From a checkpoint of a small autoregressive pixel model: trained on retinal OCT scans (Kermany 2017).
Rows from block 2 of a small autoregressive pixel model, named by matrix and row number. Rows with one number belong to one neuron. Each number is 500 + 50 x the weight over its row's rms, rounded and kept within 0 to 999. All counts start at 0. Numbers have three digits each.
After each neuron's rows are labels from the 100 images, of 14976, where the neuron reaches its highest value: "strongest on" is what is common among them. Only what is clearly more common there than usual is listed. The data: retinal OCT scans (Kermany 2017).
# fc1: MLP up (model.blocks.2.mlp.fc1.weight, 1024x256), inputs 86-171
# fc2: MLP down (model.blocks.2.mlp.fc2.weight, 256x1024, transposed), outputs 86-171

fc1.392:536505497467587531499591489514404489499401512395484443513480461549347545510582463488512489491531432453428474544472525499437506488561478591401399469578499473410521418497511493427430474563509570554422449546429513441414499468513434529520433531509440426533430622
fc2.392:464491601486398485582437523418565499520513548500453501597469543459573424548488516541481556504531538500566523460552495522514490517479470426550569475485478524563456490447463516529617486449547423499517654474558532533514484492518557462472560502491556548483638481
strongest on: finding: choroidal neovascularization

fc1.261:540533588522572514534494462564509520456483527523546497586422561480538483565528459523554588479500519450519526578482525549617537513575486396440533410507502516420454485492479474456383511501410584446467604612514457565600495583444499470523535465488530465479649498
fc2.261:523507501369472529541469455475484496562546452444511474447566505514459508526460446484534502549512521410503551418502467448493472489495570549536536522553566439484483583491497510510623606441556502524497409578511461499531530500446512467463459512488530499514464579
strongest on: finding: diabetic macular edema

fc1.549:414434518481531497528503537503525472433528471468523468532553506489558489524465472494491499569466536389550475496449556521446391527572555438478456444494424578504568544534544393533481490499443463632525558584535455538451479467512472545572432565542506491572483489
fc2.549:545491509464464519424496448515441568600478480452501476535509627531428500501505494445481462602536494550422442534481402462526564502479463507551401548428483450551460592495462515482497519573501524547529519455558590452466490424400481351444525458507564452520533551
strongest on: finding: choroidal neovascularization

fc1.607:536559476544484447387519487489473446406600456452475537528540501446399541475483569411479478501457455449591440503489505495522591518518517537516442490502461468456412448503518512422447515520506533368478402512449513384483481547625452590469473542485459511517522574
fc2.607:536471591564487545508578551517560544485522467495519518457566478538531535479556517478539504473441528501490415576491525463365566427490526570530562553486458459419512443539468485572481521509541476559400584563481420565513547506479484484552486527543518514483510501
strongest on: finding: choroidal neovascularization

fc1.640:438484545504456539535412613449471560499459447451553530423510529436551552494439503537425483481475532447582500456495531550453459583639599477524443425555555564453463545571526526460453404557537402564492554512547508546555421457514565435510485548465455555420563506
fc2.640:585489443519535436462417513501441458438538487429576488523497488491496517444480498497617484568491474469433425573475506501441556409559478568461464539558468547488420518457453444448421499519507595516506510515554555479463387591595430506424481423544584461541490444
strongest on: finding: choroidal neovascularization

fc1.496:562524581489453587492530507616452518457543390496546552465543619433525498469499520447545489485551468507476494534510426573377468523400483476460503437510469484448504441539425568449535436474471527449540557490431543501516456551537562499442487499534449529515464379
fc2.496:509419529541557501472551519500449461492491505443585443522628425492408530480510567528536534488439570568580421499521464499523488524530555522570479525514507528460467526482390500554504476495583443527510470500511443508502602523533454492535497483512474530512484602
strongest on: finding: choroidal neovascularization; finding: diabetic macular edema

fc1.473:498586492469541546522472425480506487466604463565520468564515519495478485488519536489542480528444432538535448596477595502444524473460537489509510499463537536492550458483559482485468499503499472386566456495486503474465477441488510497462571531543522504549408513
fc2.473:486469511511484535444525530623482517441479438393501568524490475446493540550457535455567540530524571486520546532504519472508576450594453579539444531481539504551539406532439476579431463426486495472515496425574465567551533638430449526530530456499490481524462499
strongest on: finding: choroidal neovascularization

fc1.345:395541419455475443445428506579568444422420577399465503512463487550545511481487576468492524463545506508463541525535555467545488533570542493495419513461479501472607414538529425430479549442476499528513456490516563365544432570497534416540556427483528471574485482
fc2.345:550528470503469502589543545507471559523485514472490459515521609348470456500475444510510490604480553551475506465429500566540437496403582504497541473461579548474484545431510504548399426531517473537443537582459514450476538443417413518470638613484513550438461551
strongest on: finding: diabetic macular edema

fc1.173:566458441498576473559585476511594447457460497449506498476438458541603388504508502558511495486558509439473545437503445520489514607506486554493452578523412546470461470429562561524522501560528528551508546481562487574443563565514556506501499461510530441577488524
fc2.173:508526461537441495512549486504459505557582437530506486463556446536496453489579562494452478542540504553468466463531578527399561492561575567550514511371511515542552533483478497380476517428486509472417507519533418578583495510576472511440457519450444478534551490
strongest on: finding: choroidal neovascularization

fc1.626:520552506427501501502435531400488438513573406510461540615529536484516539507467410520491510462453515516557546443555567532558493583422506476470457534444498651487509562534489509523507460563522473548572485547477537555552529529557487610605514544471435442538559451
fc2.626:517437506493510432523501470562454528446423538559533551454587553517500445564519533525526434649419463511590398528477423415412516553529437477527507432542523497518391511453505409479510468552575419445493452425554565462458625474463422480528576510405585506542539583
strongest on: finding: diabetic macular edema

fc1.517:433534488473438426528480492579426515520438466544447529447587433554491623432480483513469432559565494447622553497461527531454426542381463532444491502503484494467453524460523509582502488447545519520502515545531553503516457519451505485495619460554516459493538513
fc2.517:502506510450490449561459508488493555563523472462515412455498500458535400484470488486530423579461421514469525497578453452525540499523556532471455501457509530545453517451530509434557513512479497457523429571571426507475535504559464429425438528520449553465541534
strongest on: finding: choroidal neovascularization

fc1.525:433533546531458567467496492569518579416569490498514499546510464503523568524465481568458548431471526509534514467548545546550506517484498428411499521509494494476493496475524501482556485418538555456487554622601521546592475469457510505545535496416422472485524485
fc2.525:502492493381493469419465454503572507533454540513498516514536470531541470464565528366472573500463556529502497492504461445639437449555378550522446458520474449487502489538407539468390616520531479565551455425485512583421516478485540537508432454572502558534535558
strongest on: finding: choroidal neovascularization; finding: diabetic macular edema

fc1.618:451544524519507586622464463520563489492464575474443530461496534370503514544537464474523545519490491473455430545532508451516452486485489444469505460445458468577457457459581535505544460533469507437508508568399546611427522513455485527468428553597495564513513552
fc2.618:430473462488467524429526488481599480504460314540473491532532501568531552512465566534460578548537480462576473527565437447512488449465510446538410469565519539548471605491545405540437441492474498536561535466461507430487503413391488471431495520465527525460509556
strongest on: finding: choroidal neovascularization; finding: diabetic macular edema

fc1.293:511531503545549407445536459480443494449472499493559466533495553458410569634580646600489528521486465485510433481501449497529375487517580472410428433478449496592517531548507522480550493550431532498426455552571540415512470498616450521363486532479494516523549537
fc2.293:503534522437493584624556585490569521506531474494485554439480447598529486481487459468444535468566494453528491502467420462592592508538481491489533530611505461511380409536523490565515508395524507478518496456506431481521455500492534488549484567534574518466491510
strongest on: finding: choroidal neovascularization

fc1.681:557518538578553586548471434488510538494484435492435487461534480496453508439523519492481502548461509441463497468621494506582443474556529613494425513462494581399518510477438498530401457486560420485540487528512491483484431528582465557542562510489509584531445535
fc2.681:554565477564458520425489549519475486547472479560451556487574445578547589487566525499563514488474459491476552527482457511487453448495455438546487445500495554576524476480437563514478499581519506475487508546473544501510512442550374399489521539502534457583558427
strongest on: finding: choroidal neovascularization; finding: diabetic macular edema

fc1.580:442516469544441559562485556550571562491532551461523446478464476545586611495506501398478573382440552363471582554505510479468539519565583525552441495470504454476496495546370398538431427427519553464483496493600500444546492421523489502483480483545538439481496527
fc2.580:569506506482533491505533505431416467519500410529422509490512534454463407503498477496546473470518459509472504408515478591470461553480537574468559479472489616549508524557575444496548458449504459490513518467514518557435561572551572479451500473595435497614464508
strongest on: finding: choroidal neovascularization

fc1.471:524463554456542504512448554491535442612514414561542477593516578596538519472597432465470537434466426444487439560548409502435473561478455424487477485481425508507576453523455507520564475467648463524516553537468517479582527468404551490435564530486553457552606504
fc2.471:479502543458458512454567442491503472485476553534494524465562457568532378432469463511558493486468497513507539499506571492490506419499567550531423588514546434423429611422536528502417528574469510447543509461431431485593583512391440479464489485504457427502523541
strongest on: finding: diabetic macular edema

fc1.360:533607467453475561505530507537536474428611463475460471499507527443486499454520435514445513520518450579543446395483534482518574572528486499503490577511475528608508565505422470479545476397572563480535430440543535467542496579543548562387443421540518490478488521
fc2.360:478460507511561572536439474501479502662502504482537520501534427581478520492468568514547444463493495491460496521518544487598491525452566482583491437445461455394512508452553488552509594510403515532439518516479409478501463472477452490441479551456516504492456456
strongest on: finding: choroidal neovascularization; finding: diabetic macular edema

fc1.279:530552564490444495517409618486401480537547486481606399537465529454503478498579469570481494535499498466524535470474486491364430530498570417614538425409542565511462547531532460445527454457496475471533505561481510495481531426538517511545590488396460422489529582
fc2.279:584468489584539441536510470530455483545515552547457538464618471584559437479435468487503537509459448555481453517519432577434441595516440489463573509514473416446488466475460561524470593551391450570554550458518388476553492546470492448549590446555500533518588447
strongest on: finding: diabetic macular edema

fc1.438:553463537493598381502599582598518466560473543433438628572495463548434570552544499482519458518581428546417398553501471525540491476429476463506503447453443461506512375525541538577557411498444459507493540443498528516539530545539507440484500537483625379444545524
fc2.438:524540562551498493465536419467583600457598532544560420493429473526463453456458577470528588407418555589606512556559462474383451576497499589503470511569486541481414536560449503517459559526487484478450484544458425519534495523504517489512515451461441522518517527
strongest on: finding: diabetic macular edema

fc1.764:491470548519425495341543473498524471504540581445549487529470451497390523404599548437536561491537485488599512444558519493445455485430508462465475546436456485424515465474470468424541459556533531561495527545498449541510503526501520496538487495477533586529474532
fc2.764:436521509499502449566516630553516517509498547481457495397502514425503541482452492543547437563459523427516481511516514507575515485614446506509526554613494542539503458501510546511453488508505487536442452480428460544464450461528438513604482424590598506524464421
strongest on: finding: diabetic macular edema

fc1.638:508473487606420383509453475553480515482548541535494535503531480451481452419521544571517475548469491522529438480526459497514529457565453487585589492486542466500481471525495483499498567575551512458538517493527468499453493499625464434460476422508457462487464520
fc2.638:486572497445502484494516498438560505530459479538529510540477431458459562579563417579504547524468526473406523491490451540482489541477523515459506465523510506461472514486474451560487454462490463507556435537463519492475458511557384449541455534500477552537502612
strongest on: finding: choroidal neovascularization

fc1.186:611446457576492462496481445577463506529437552429556494400464465393472458592430426516432485496536577501446463476403482449500497431560558498375500530427608487451453516481521485443482539491501521513526516535587545437638559526569465506552536428470493504518504477
fc2.186:423532593442486436502518492556467436548569469490505533485498543529530448493469460536621450608480506545575556500519539530544449579497516469555453540521501502516489403440467467506504466559446502507471460477521465519502526551425488524474449557587452491543484556
strongest on: finding: choroidal neovascularization

fc1.149:584548481496565408539487409509529442521463403439443467539465415412453546541617478578587437576496477515425562498555538531460482502577518516465495499494628498596554428519588518532507510407536512506550498503498626511512580476506413508519465574424501523492529467
fc2.149:432578518408518549578541473532554469439563509537522569481512523539518503450426483442519512453412521530474492527471454445546574540496490473507569522528472531472522547471496469554529503530523479451514522479471362457456537504500564429434475346534372487515439514
strongest on: finding: choroidal neovascularization

fc1.9:479478525444488531487521533529497536386405572472495487494566580484431553515562542474466459466522421458496475519606471476478441575522516598463419614563580542423594468542427485480460526561454526467487436506538497487557525450516534547470506566509444541513545379
fc2.9:419464518513457472481575545530581536413484557568417526526469462561513458586565497483545430475451580515549443528490516513527544568448480425586489484534451539582502463468426542553500469545555396413476425476599399456477506577606593549523460498533525496522478534
strongest on: finding: diabetic macular edema

fc1.317:501548442488422438472515420587475479562522397485484488522506491504474522450546463507461596432523474501536584436426556503442517504443577494486534488515556477511509465348505482433480421510492616518527473450501532518573507516472538495523517383531495597462438534
fc2.317:414487486501484522523531457435476573476507492443506464491490616500545544563529461423425389525432442537480383542595501490519499479439537490479443446516503548513462555494419551503531457504403506510452480555509513544477551396446528541572505494483512482603488512
strongest on: finding: diabetic macular edema

fc1.692:482506414433494508480565516434461489468547478557512453488495374476530444481431550495524453465449568502566506530433574474496519526513559445482387425609541458459512511441538514495458500521457507382586465503437519556410484458506517528439462521528486489568516410
fc2.692:488579653545443505564505447414514606461440512606483552567539456508504479517548460490590386485596543544518449471490529437470548419522475528403553455442490513518461472497455492594644468574497498426485493484458549469547474516462603452558508588416471507550460488
strongest on: finding: choroidal neovascularization

fc1.23:550406470447477423507408555529516545537624567489576500459488440519514568483543494455533484556484571550479494463545504472469444559535528488448510547524535531513423324526510448504477527532470494489548459533476549567467540423522459448479529592412418565521520549
fc2.23:499489483534501456479435417508477463409463499500554552630529546500414539399546522569448489340462492480480498572565535440472458509402423522626514594430452510477426515524518514522545474478550553424505452521357533554410444560463455436540444447421462448480507484
strongest on: finding: choroidal neovascularization

fc1.222:558512517561589483492500477520407494452573561418502524565432536522529576506444486450502501500522467436342589495550474491470551489592493545442551412563570466460526525526545529543439482517499451493464487541490466545511486483598408431442520497492588501448519527
fc2.222:393487454542472563484563521484559455545495465442519471440534522469456470487427522494598512611494572486509547414445367560503503490408419369539584539518483557412493486484481457479452477567467530428481476516537517493450514547411431438507474483574399552516448540
strongest on: finding: choroidal neovascularization

fc1.84:454501499497458419513405390512539527495453510568560585513475517474446429411486509593533529466432483526506457444543491527544498491444392564657498492455489495534471475543564378526501435484504547481515514488537510463454515557502535483473495527481458436448526512
fc2.84:543474535552551579435475513508531521556478453521535478517575548521424539498499556444444438533502395514496479562495504501512444526580495505504599576461511489513466553501451595493523564456529508496520462485457449500499527466515487510605559474484372475461458478
strongest on: finding: diabetic macular edema

fc1.304:612562512462509547477575422443424519465510504482489462460504473403514515478446528555489483480545617522427630405480537536526433562540497485552457480449484493463553391474483503538561538570563554568456466456448476461498507506507514434521471571363519531552455409
fc2.304:454525593431488552540504393525500444483471568492507484483510611523487522464450525524433494531444481502458566479486553507410474482516519483456555477494541523456531561560465539525412429436424478538598458515591508525561584426475606520491530533453557473451490514
strongest on: finding: choroidal neovascularization

fc1.31:492510419499542462383541465423513535487502428479503434536476452548535462403529479434547517573534468504498522481550540510439524441504432472534354572482545500525444494536464494526581510531445574446539568534504514531469451499590604482573449475533490538518483493
fc2.31:499543464429478493558508506546469539462498549458458576491493491496494616524444498529468505393499519459480456560515489470514499611488525481476568474495426538482436547549469536465404418485498519524550535448561602422591546434413433545617492538482448496444429389
strongest on: finding: choroidal neovascularization

fc1.450:517528546507375402555584475570631553529518457466478529514405501506471491466472554481543456600433521414592518407546428449522442530446537484535572476484543459462503538443531459499458459524490564511527513459517511570496568609475411480483495520396515441530492567
fc2.450:513392586488549580450529550522549459454476390528478505481566444504499456503474542533515484472523445561512508488466495519567495515548471571462445534553456482519542430472539441569563448549448510475518505450475561483541466572583490494480471403433576496530423582
strongest on: finding: diabetic macular edema

fc1.227:441499409525526477471547501483428465551568488456431511482517450543520489531546487462436533496550588508494554484496501469452500520460496486520554475337507508477399592542509491497482506615449525530513436473458458568490578467531518505555516535630474537520488458
fc2.227:425504542481468397459508423515563591586520477505550464538543599585475571613604508463440436415494517485525467662475574462482484507480507457510438544536478585529441399547458539530599507465603490518485612496475482495525454480453547473427496488498526604467471459
strongest on: finding: choroidal neovascularization

fc1.184:556565547606484507333496521530496462568493407552486474549509422504481526475428475491564551468496498493525598487571436548508507509553395429534496423536452557423451489533413479558551473442513509456542469525483467547489474465468492629525483478482509502555472499
fc2.184:544487472495568510588431498490450528548448503473520495577472490509489535485509408556522492587479478437494466561447508486509524483522516573506496514541574464494525504491493527478423527534565582622371568482543468468472496630504483522452452546570468493519489464
strongest on: finding: choroidal neovascularization; finding: diabetic macular edema

fc1.744:467546530521415533569452548499492539465499391492562484580461505426545501393474517544573418521498518549505581538449533433457548469513530510530493465616444511573610532493395540517532493502482462595474564501413551443523555510517454507470492440552485446505475508
fc2.744:499435463521534505479535583425548521499502570571533565465552449454497560474481522457432501516523470393468572566493491482499490506466489460603501532425461416461514433473466465514499550517497630549471563529534519434543475463506550532483467504516547469452518442
strongest on: finding: diabetic macular edema

fc1.384:542527463486501517543548546551517496505448544507600439505517549561493548360486566509554447494487567488496482464422485579457456517537486458509498473525544523547460523589490439551533469407469488499419514469444513566516452530550555387522537441571520546492509514
fc2.384:545377544549533574546559543544576454429484484498469525485527503483468448626534461513459442516471361442473556537524541588467541449614424508421557481544489525516494519558461561579450379455481477472563503523543457508518525526570498503475524558569562535512438411
strongest on: finding: normal

fc1.245:487425512523515417495562547560520474499478404476584481560544476410479556577482453506495512485433409521417497494448505472508547487474498557389553486505542444584459455536446499533512511491514518508515483552536501454554431552531462463371601478417483489576418468
fc2.245:511638578323519466561446542574457443506582523537507451563469476575539485625579472502477540471586561477439499509448474456524476539512480419463509469464483535536483493489471500489501541539530477516572574513421519499590421537456531520468511542475521451473527419
strongest on: finding: diabetic macular edema

fc1.566:475498445528450481524493517538598518559515581420517395568570537503476457571477416498529542560516450600525579538543408484499423525537597540613587498526477548550522491567578448583508516523491483570543441460471509456573478578519519485510520453531504489531503550
fc2.566:486462569550424519513418410522536550512460435511596488505523513502510507372507613546461536490492595422471517438477592480517557479395461490545516495449492486524507561459559412488541520504487503457528475500492563549543499427514501480510579515543524510512522389
strongest on: finding: choroidal neovascularization

fc1.77:444503444488521494599489484472462562509537389532466501527455571521456576467521497387490454470597412499473479632518487495544467518397522536525530529539486553413469439536547324502513450525455558493464387531539486552480530567493515539638515539467538544476518430
fc2.77:506430465517454538404583566531484478532430530516562373430533502531510482551545530510393556496451483583475502380499500497397490531461480475507553552408541491554502477601447478461458538409570545409533609435561509499532499471581429556572501453376560467537487447
strongest on: finding: diabetic macular edema

fc1.683:518481433486522499575536462446550455520444510498535514575496451443450557590459471484493509448562451501369533499466467516496571502496532542418444494415478599525559455521457590468580521466485573569439603554496464523470549457527454506527417538501463545421544481
fc2.683:514586551517494568505487547530444469449533566555484472482473583534547414475468396378565453545520631520550474432494492571437455480451508452552365499432428530457427430491491491575487384450531402442515501540559571525510475543505557496466488521496500521484506491
strongest on: finding: choroidal neovascularization

fc1.135:506481399473579486416469437447513447564449595403518470480433424427573456525514523534474517565476533595417479480592436500529481464546536406522446441509497483520477523475546455478522421402517539462484475557575509610465466457449477463517477431465438484472512632
fc2.135:518548563540434487501518538568486511453563480488554558505465529564496512474438453479552464522486423431533501524513488480457551582465547511471478547444517518510528463507452503505479528474477411547516532550407579478515501510485461561549508557471515459461585441
strongest on: finding: diabetic macular edema

fc1.532:604390535447486493616487529565537512497434588487449485448553454476454577494532557526511494496449535484526485500486536474495460398631498463518587529512479428459469441484529498534591466480597417511451462524540495503461477507516438397418454535511472471440413526
fc2.532:553379430443430429492560539497466472480430559562561504550485411330467541608493503560423488483471525499565459529495492559483516543524431586554465382418499458522510516501437524543452518532470567543542552490385539484439479456516558543536393407493547510509474603
strongest on: finding: choroidal neovascularization

fc1.559:533580481417523485556527461489443550364508524467449496525489434534534548532462423481457482484505547495499566448496442513411536542530549483482552520431405502611532525484431465440476451568510502641493561481478555510529524547521458514586472527517478425479509470
fc2.559:548424416570597477466527575516521468568470445533481484532500543531535478617547483555583512488499513569440470475456462423478506502444529533548414492580524498504470518505522469527472440512522505427553481424608473490514461540493546510444517535516514494495531573
strongest on: finding: choroidal neovascularization

fc1.738:559484409442407527446516523444546507470533560584428485527444562431472479484529498504456401504511557510572461545505459511434364550601453512478438482473441495453445474482547487544517508586574496516516447544518442522516475540503523427526572523540540499545414471
fc2.738:485557562581562473441492407566449514606521537493518533516447476537540484468472483501472530488506529517397480451473416511644616447434437510500586468520550562582472525495505550586454623482487445442522543593457476555422503407450490602503505540499432440528486530
strongest on: finding: diabetic macular edema

fc1.52:466509556410486523420546426512607470514573407415400522505501482608487522446587426474457439493478397483421462432494542564480525447461540563533431523436513585455447478522398570453503556522504392476489527470501450505535549514499498491541437524503521456542471499
fc2.52:517535555539494542523488487535522520403373514512539477462491529450489481475439582495561488514450481468529477462540434477499505525485478469576531469474468488501559475488504458553514537534462583536504535468529488524501417473457507500567483513565463517409493450
strongest on: finding: choroidal neovascularization

fc1.163:455501455438524566480551456529371459471532592566467543519480502489466519535448563499576487493458430479569451551533609494398482450567517524464463503598493446446427543561512568491515476500587502524540471609541569561545484439533458547560465556425426627555591504
fc2.163:603453482512426501525419492544636537546534516521518467529566517513556419419537434535499549488501422528502496535529579581496486502530477612528449422475374477511511443495505602473545474537473463420524588487465500516519509544458497409405477447521480462455534524
strongest on: finding: choroidal neovascularization

fc1.112:438487431450477449486374485494434414505525460517383537548512483507480468450509498534467485443454518487549551523580528440438530455460536573522473569623543501528562521576485665507478530521435488551567510478464557486380469488462510466593505522490427505516374448
fc2.112:481587588465448490478491575474509600474521506472545460481479608413437454490430537457495546536478561416539481476436448456566481440531438456485546480461388404446469462453607474472477444484492515398512523444528556521609477496579487557492386548475482443476475519
strongest on: finding: diabetic macular edema

fc1.500:452504431566513484466440554489495487551446512444538564473646455456434565459514557369487496393439500503541477505556529421503517472488470499538531495474486559480460434596577460532545477507477482465523471531519510492539539605461437492519432476509559488512490441
fc2.500:462548471537441525497487342447596487499467475490434444494496549506496488502480489449534460500531538502508455510514409451489531549600469519492453544452546501547443471428485559577535394436542544617471488412461545431529529519464479518542478574519540451492592510
strongest on: finding: diabetic macular edema

fc1.547:481559492554495465474430576477596476474513492564464560527488485530496482434485493532546554526488483480459469598564549623448496447556428585471562572493528524462501476535459519435563470537468507516531455562509555572558501469482504500452597482473514476447487396
fc2.547:516448525393577483569484544446489531561449592568486495537505514413520538622512483483548441534445420480420486546465541461534434525510547519503460440572527498488488583551458505542509559531503493432529450478427534482503496501488577512520390452473523504488518470
strongest on: finding: diabetic macular edema

fc1.124:569453513540433582501425520577457491455426541462503528551475555420491472475550454427460498585535502491389534522445536551453484498466595486460629510477482501459471488586547471472552447514483549495420460632549488429575554435560478554627408447540528588495491461
fc2.124:457456568374531530508525454434538545508582537516450643441541486478592469519410459440529523463510595467579553541527471519585521487495439459568457483412538427446497455422405507497412438562534509484563581493483510497508510522485491491523467658414539544482479596
strongest on: finding: choroidal neovascularization

fc1.686:558536507493501546462510408480490479510513522510471519606486510599458483546438487509494507503542491535490489397525582550403540515498543473517550526450550547521538461571461444494527406446674570509567426524540459546477556487473493457475558578497512568500424429
fc2.686:498436486470550500436491547473494468499487518451484491566547472547492519499525472583556559548490494508473505525484448478557530597372420527454466518534541457533540455444532462456430475527500489448447481561631597563517446488483557407621478432478568498511575498
strongest on: finding: diabetic macular edema

fc1.75:531592626436426509509500510574442472524521521487549550512530536393549551469526452495520493479519479480540529556600381604462491495519477453533555493495545474569533385502495527556550522536517449388515598510439455502602472555475477448437517567453488522507492420
fc2.75:496503497401475581495543486502478452541450481610467472473507495560579404429535491593391464572568543367506610466510496599518485563501436527424546559411587498478477502556469562589561570475526516530463514567474466486487475510544454455485546462511497481404445490
strongest on: finding: choroidal neovascularization

fc1.55:505518563505529506546564496612510545497518454455493597465456436447500461522536643401554515474549494481477566414424472449455541562579570434586577483460553458415506469481600510505555468470493492445534508564504504540536438545415507506472525491558530453592541529
fc2.55:452504523477545435457478438509456518489486516518531474542509502427494541477527450531559465458450446563427459458587459480493435496432397499529519503503439567591528573559510475565540528520534473431495468537513498479551454520571457550544309525471427506495453437
strongest on: finding: diabetic macular edema

fc1.228:568510430418431499558482578563463524541444413445502434505404496528527421568484517522507502472616575458532417452524505413499530485491482539502444533481500518446484482450454530496589435461521549506565525452536568469589421456547434493469542431460435546525504485
fc2.228:532529551501515463550487441488547502456392535581398565459586524510463558437433471492458449506414404475418466529514600511444449445554565496491524447492514499586466454580518434465526593558465509510522522446498429591559491594475473389562611470536514471513529561
strongest on: finding: choroidal neovascularization

fc1.139:518487530458521500408423547464527459452450611583527530626436557575511487420514467505554428488586489484473487487533497530525565506485460466476455549507632556516460588491477527448540493475472481451492495519547388601533499470355453541409599474443468516577489479
fc2.139:515415458501521449471519503537543456571506438524556474464432511451523451502507496461479541506498583548568529466474565473404549529443472538461493464608522449453511416475514402571548581407538476597465472447550525431530538454440542551593412523567551520536555645
strongest on: finding: diabetic macular edema

fc1.332:492462525470574499499352466546510536493377433495472492563467473549528550468446498543461477441456507487431513516559609496542525570450504550512496452522484457553451559546543542489556509389423494471446493596577447501473427532465441537451531551531481495559493452
fc2.332:545483434486522479539605428409464442475514490497541468457454566398551485497498624419609533516577506560494448439438547480462460507516525431537406569472494645496502454427475430494404481547519545421479535475393562557527524522542553490597559536433615526407556489
strongest on: finding: choroidal neovascularization

fc1.734:502492467470539572532498430521533512527606338499445500481542496595652586408369451318472515505458513495472447461485453543431489457464576509495485505499543579637486522418489480456455444471599486548473489585486552523548495489527448507469655480456424559531409459
fc2.734:494427471605532495555480548467539469556467569525465489511352454426586445479536580520536458484561496556539516432514496474492446477475563499514429502466451505586524479474498529487399568552456427479580408505571505522508513586561533422490445429559613538482560434
strongest on: finding: diabetic macular edema

fc1.8:569527498457473506534467546446416508574582555498526515451470476442510462538518491568539476469504566493520530477479530538453542515510446555621474546470501515501558535545397578529457492584513525534479436545486477408520482471542426484416521534443455556483480474
fc2.8:468507485484555560422603556518568464449438543482525461534497390459540553466472441495498513504482485446390423401487447572470547537458590570442535452492493522515519501486518462432570491509465500486512425481476548557504537408502545435539531486483473467600410478
strongest on: finding: choroidal neovascularization

fc1.315:433581556478531510446684494514465527447498510509466508502458500547464560448409496528613455521497491497546535536540565508473505440500470436529560444516479486459520445452444471414498501523487506614527544538493564490520499465483545548485459529458395486612483551
fc2.315:521515457549480455547456511576586421461521475468492493441449530452534426583581516599457445448487481501491448484403527463492600484529548560470468514495474581531473491487613567533545585578473570493516369516441449385553475515511499507509434465506532557528467499
strongest on: finding: choroidal neovascularization

fc1.40:503573509546524480507515572498419488447532460537532482454520523505527550490576422542437481514491429500493527521466496457487548503508512474512542399569521456522478492462533460524524417501523459510572538366578499504423554501521465559526557539505517542545476546
fc2.40:524475510469576583478547608497544508459407521546489516518441526487560532532563488463549437545493503509574556421592447605498479512494431441462474511500435487477434537433521494480456512497446485542492501452472570470521563494508480545461541441502564466584478517
strongest on: finding: choroidal neovascularization; finding: diabetic macular edema

fc1.188:454483514466487526469541439459466497496476472474511499543402486598430496515510428487504557504497494450503511500499563497557367454412454434393434463496486576452477467524502504517469490523557492474508416581465532583518546418490504513516448571449472488532486538
fc2.188:491463501525455465489469535572605550546409587465428532417510488524498439406475451549571543491587467514479521427431489515490457449491484479457591512491444476493461501491562523485570455481429488457485537511518518495487477435464508443505566438490595578449537429
strongest on: finding: diabetic macular edema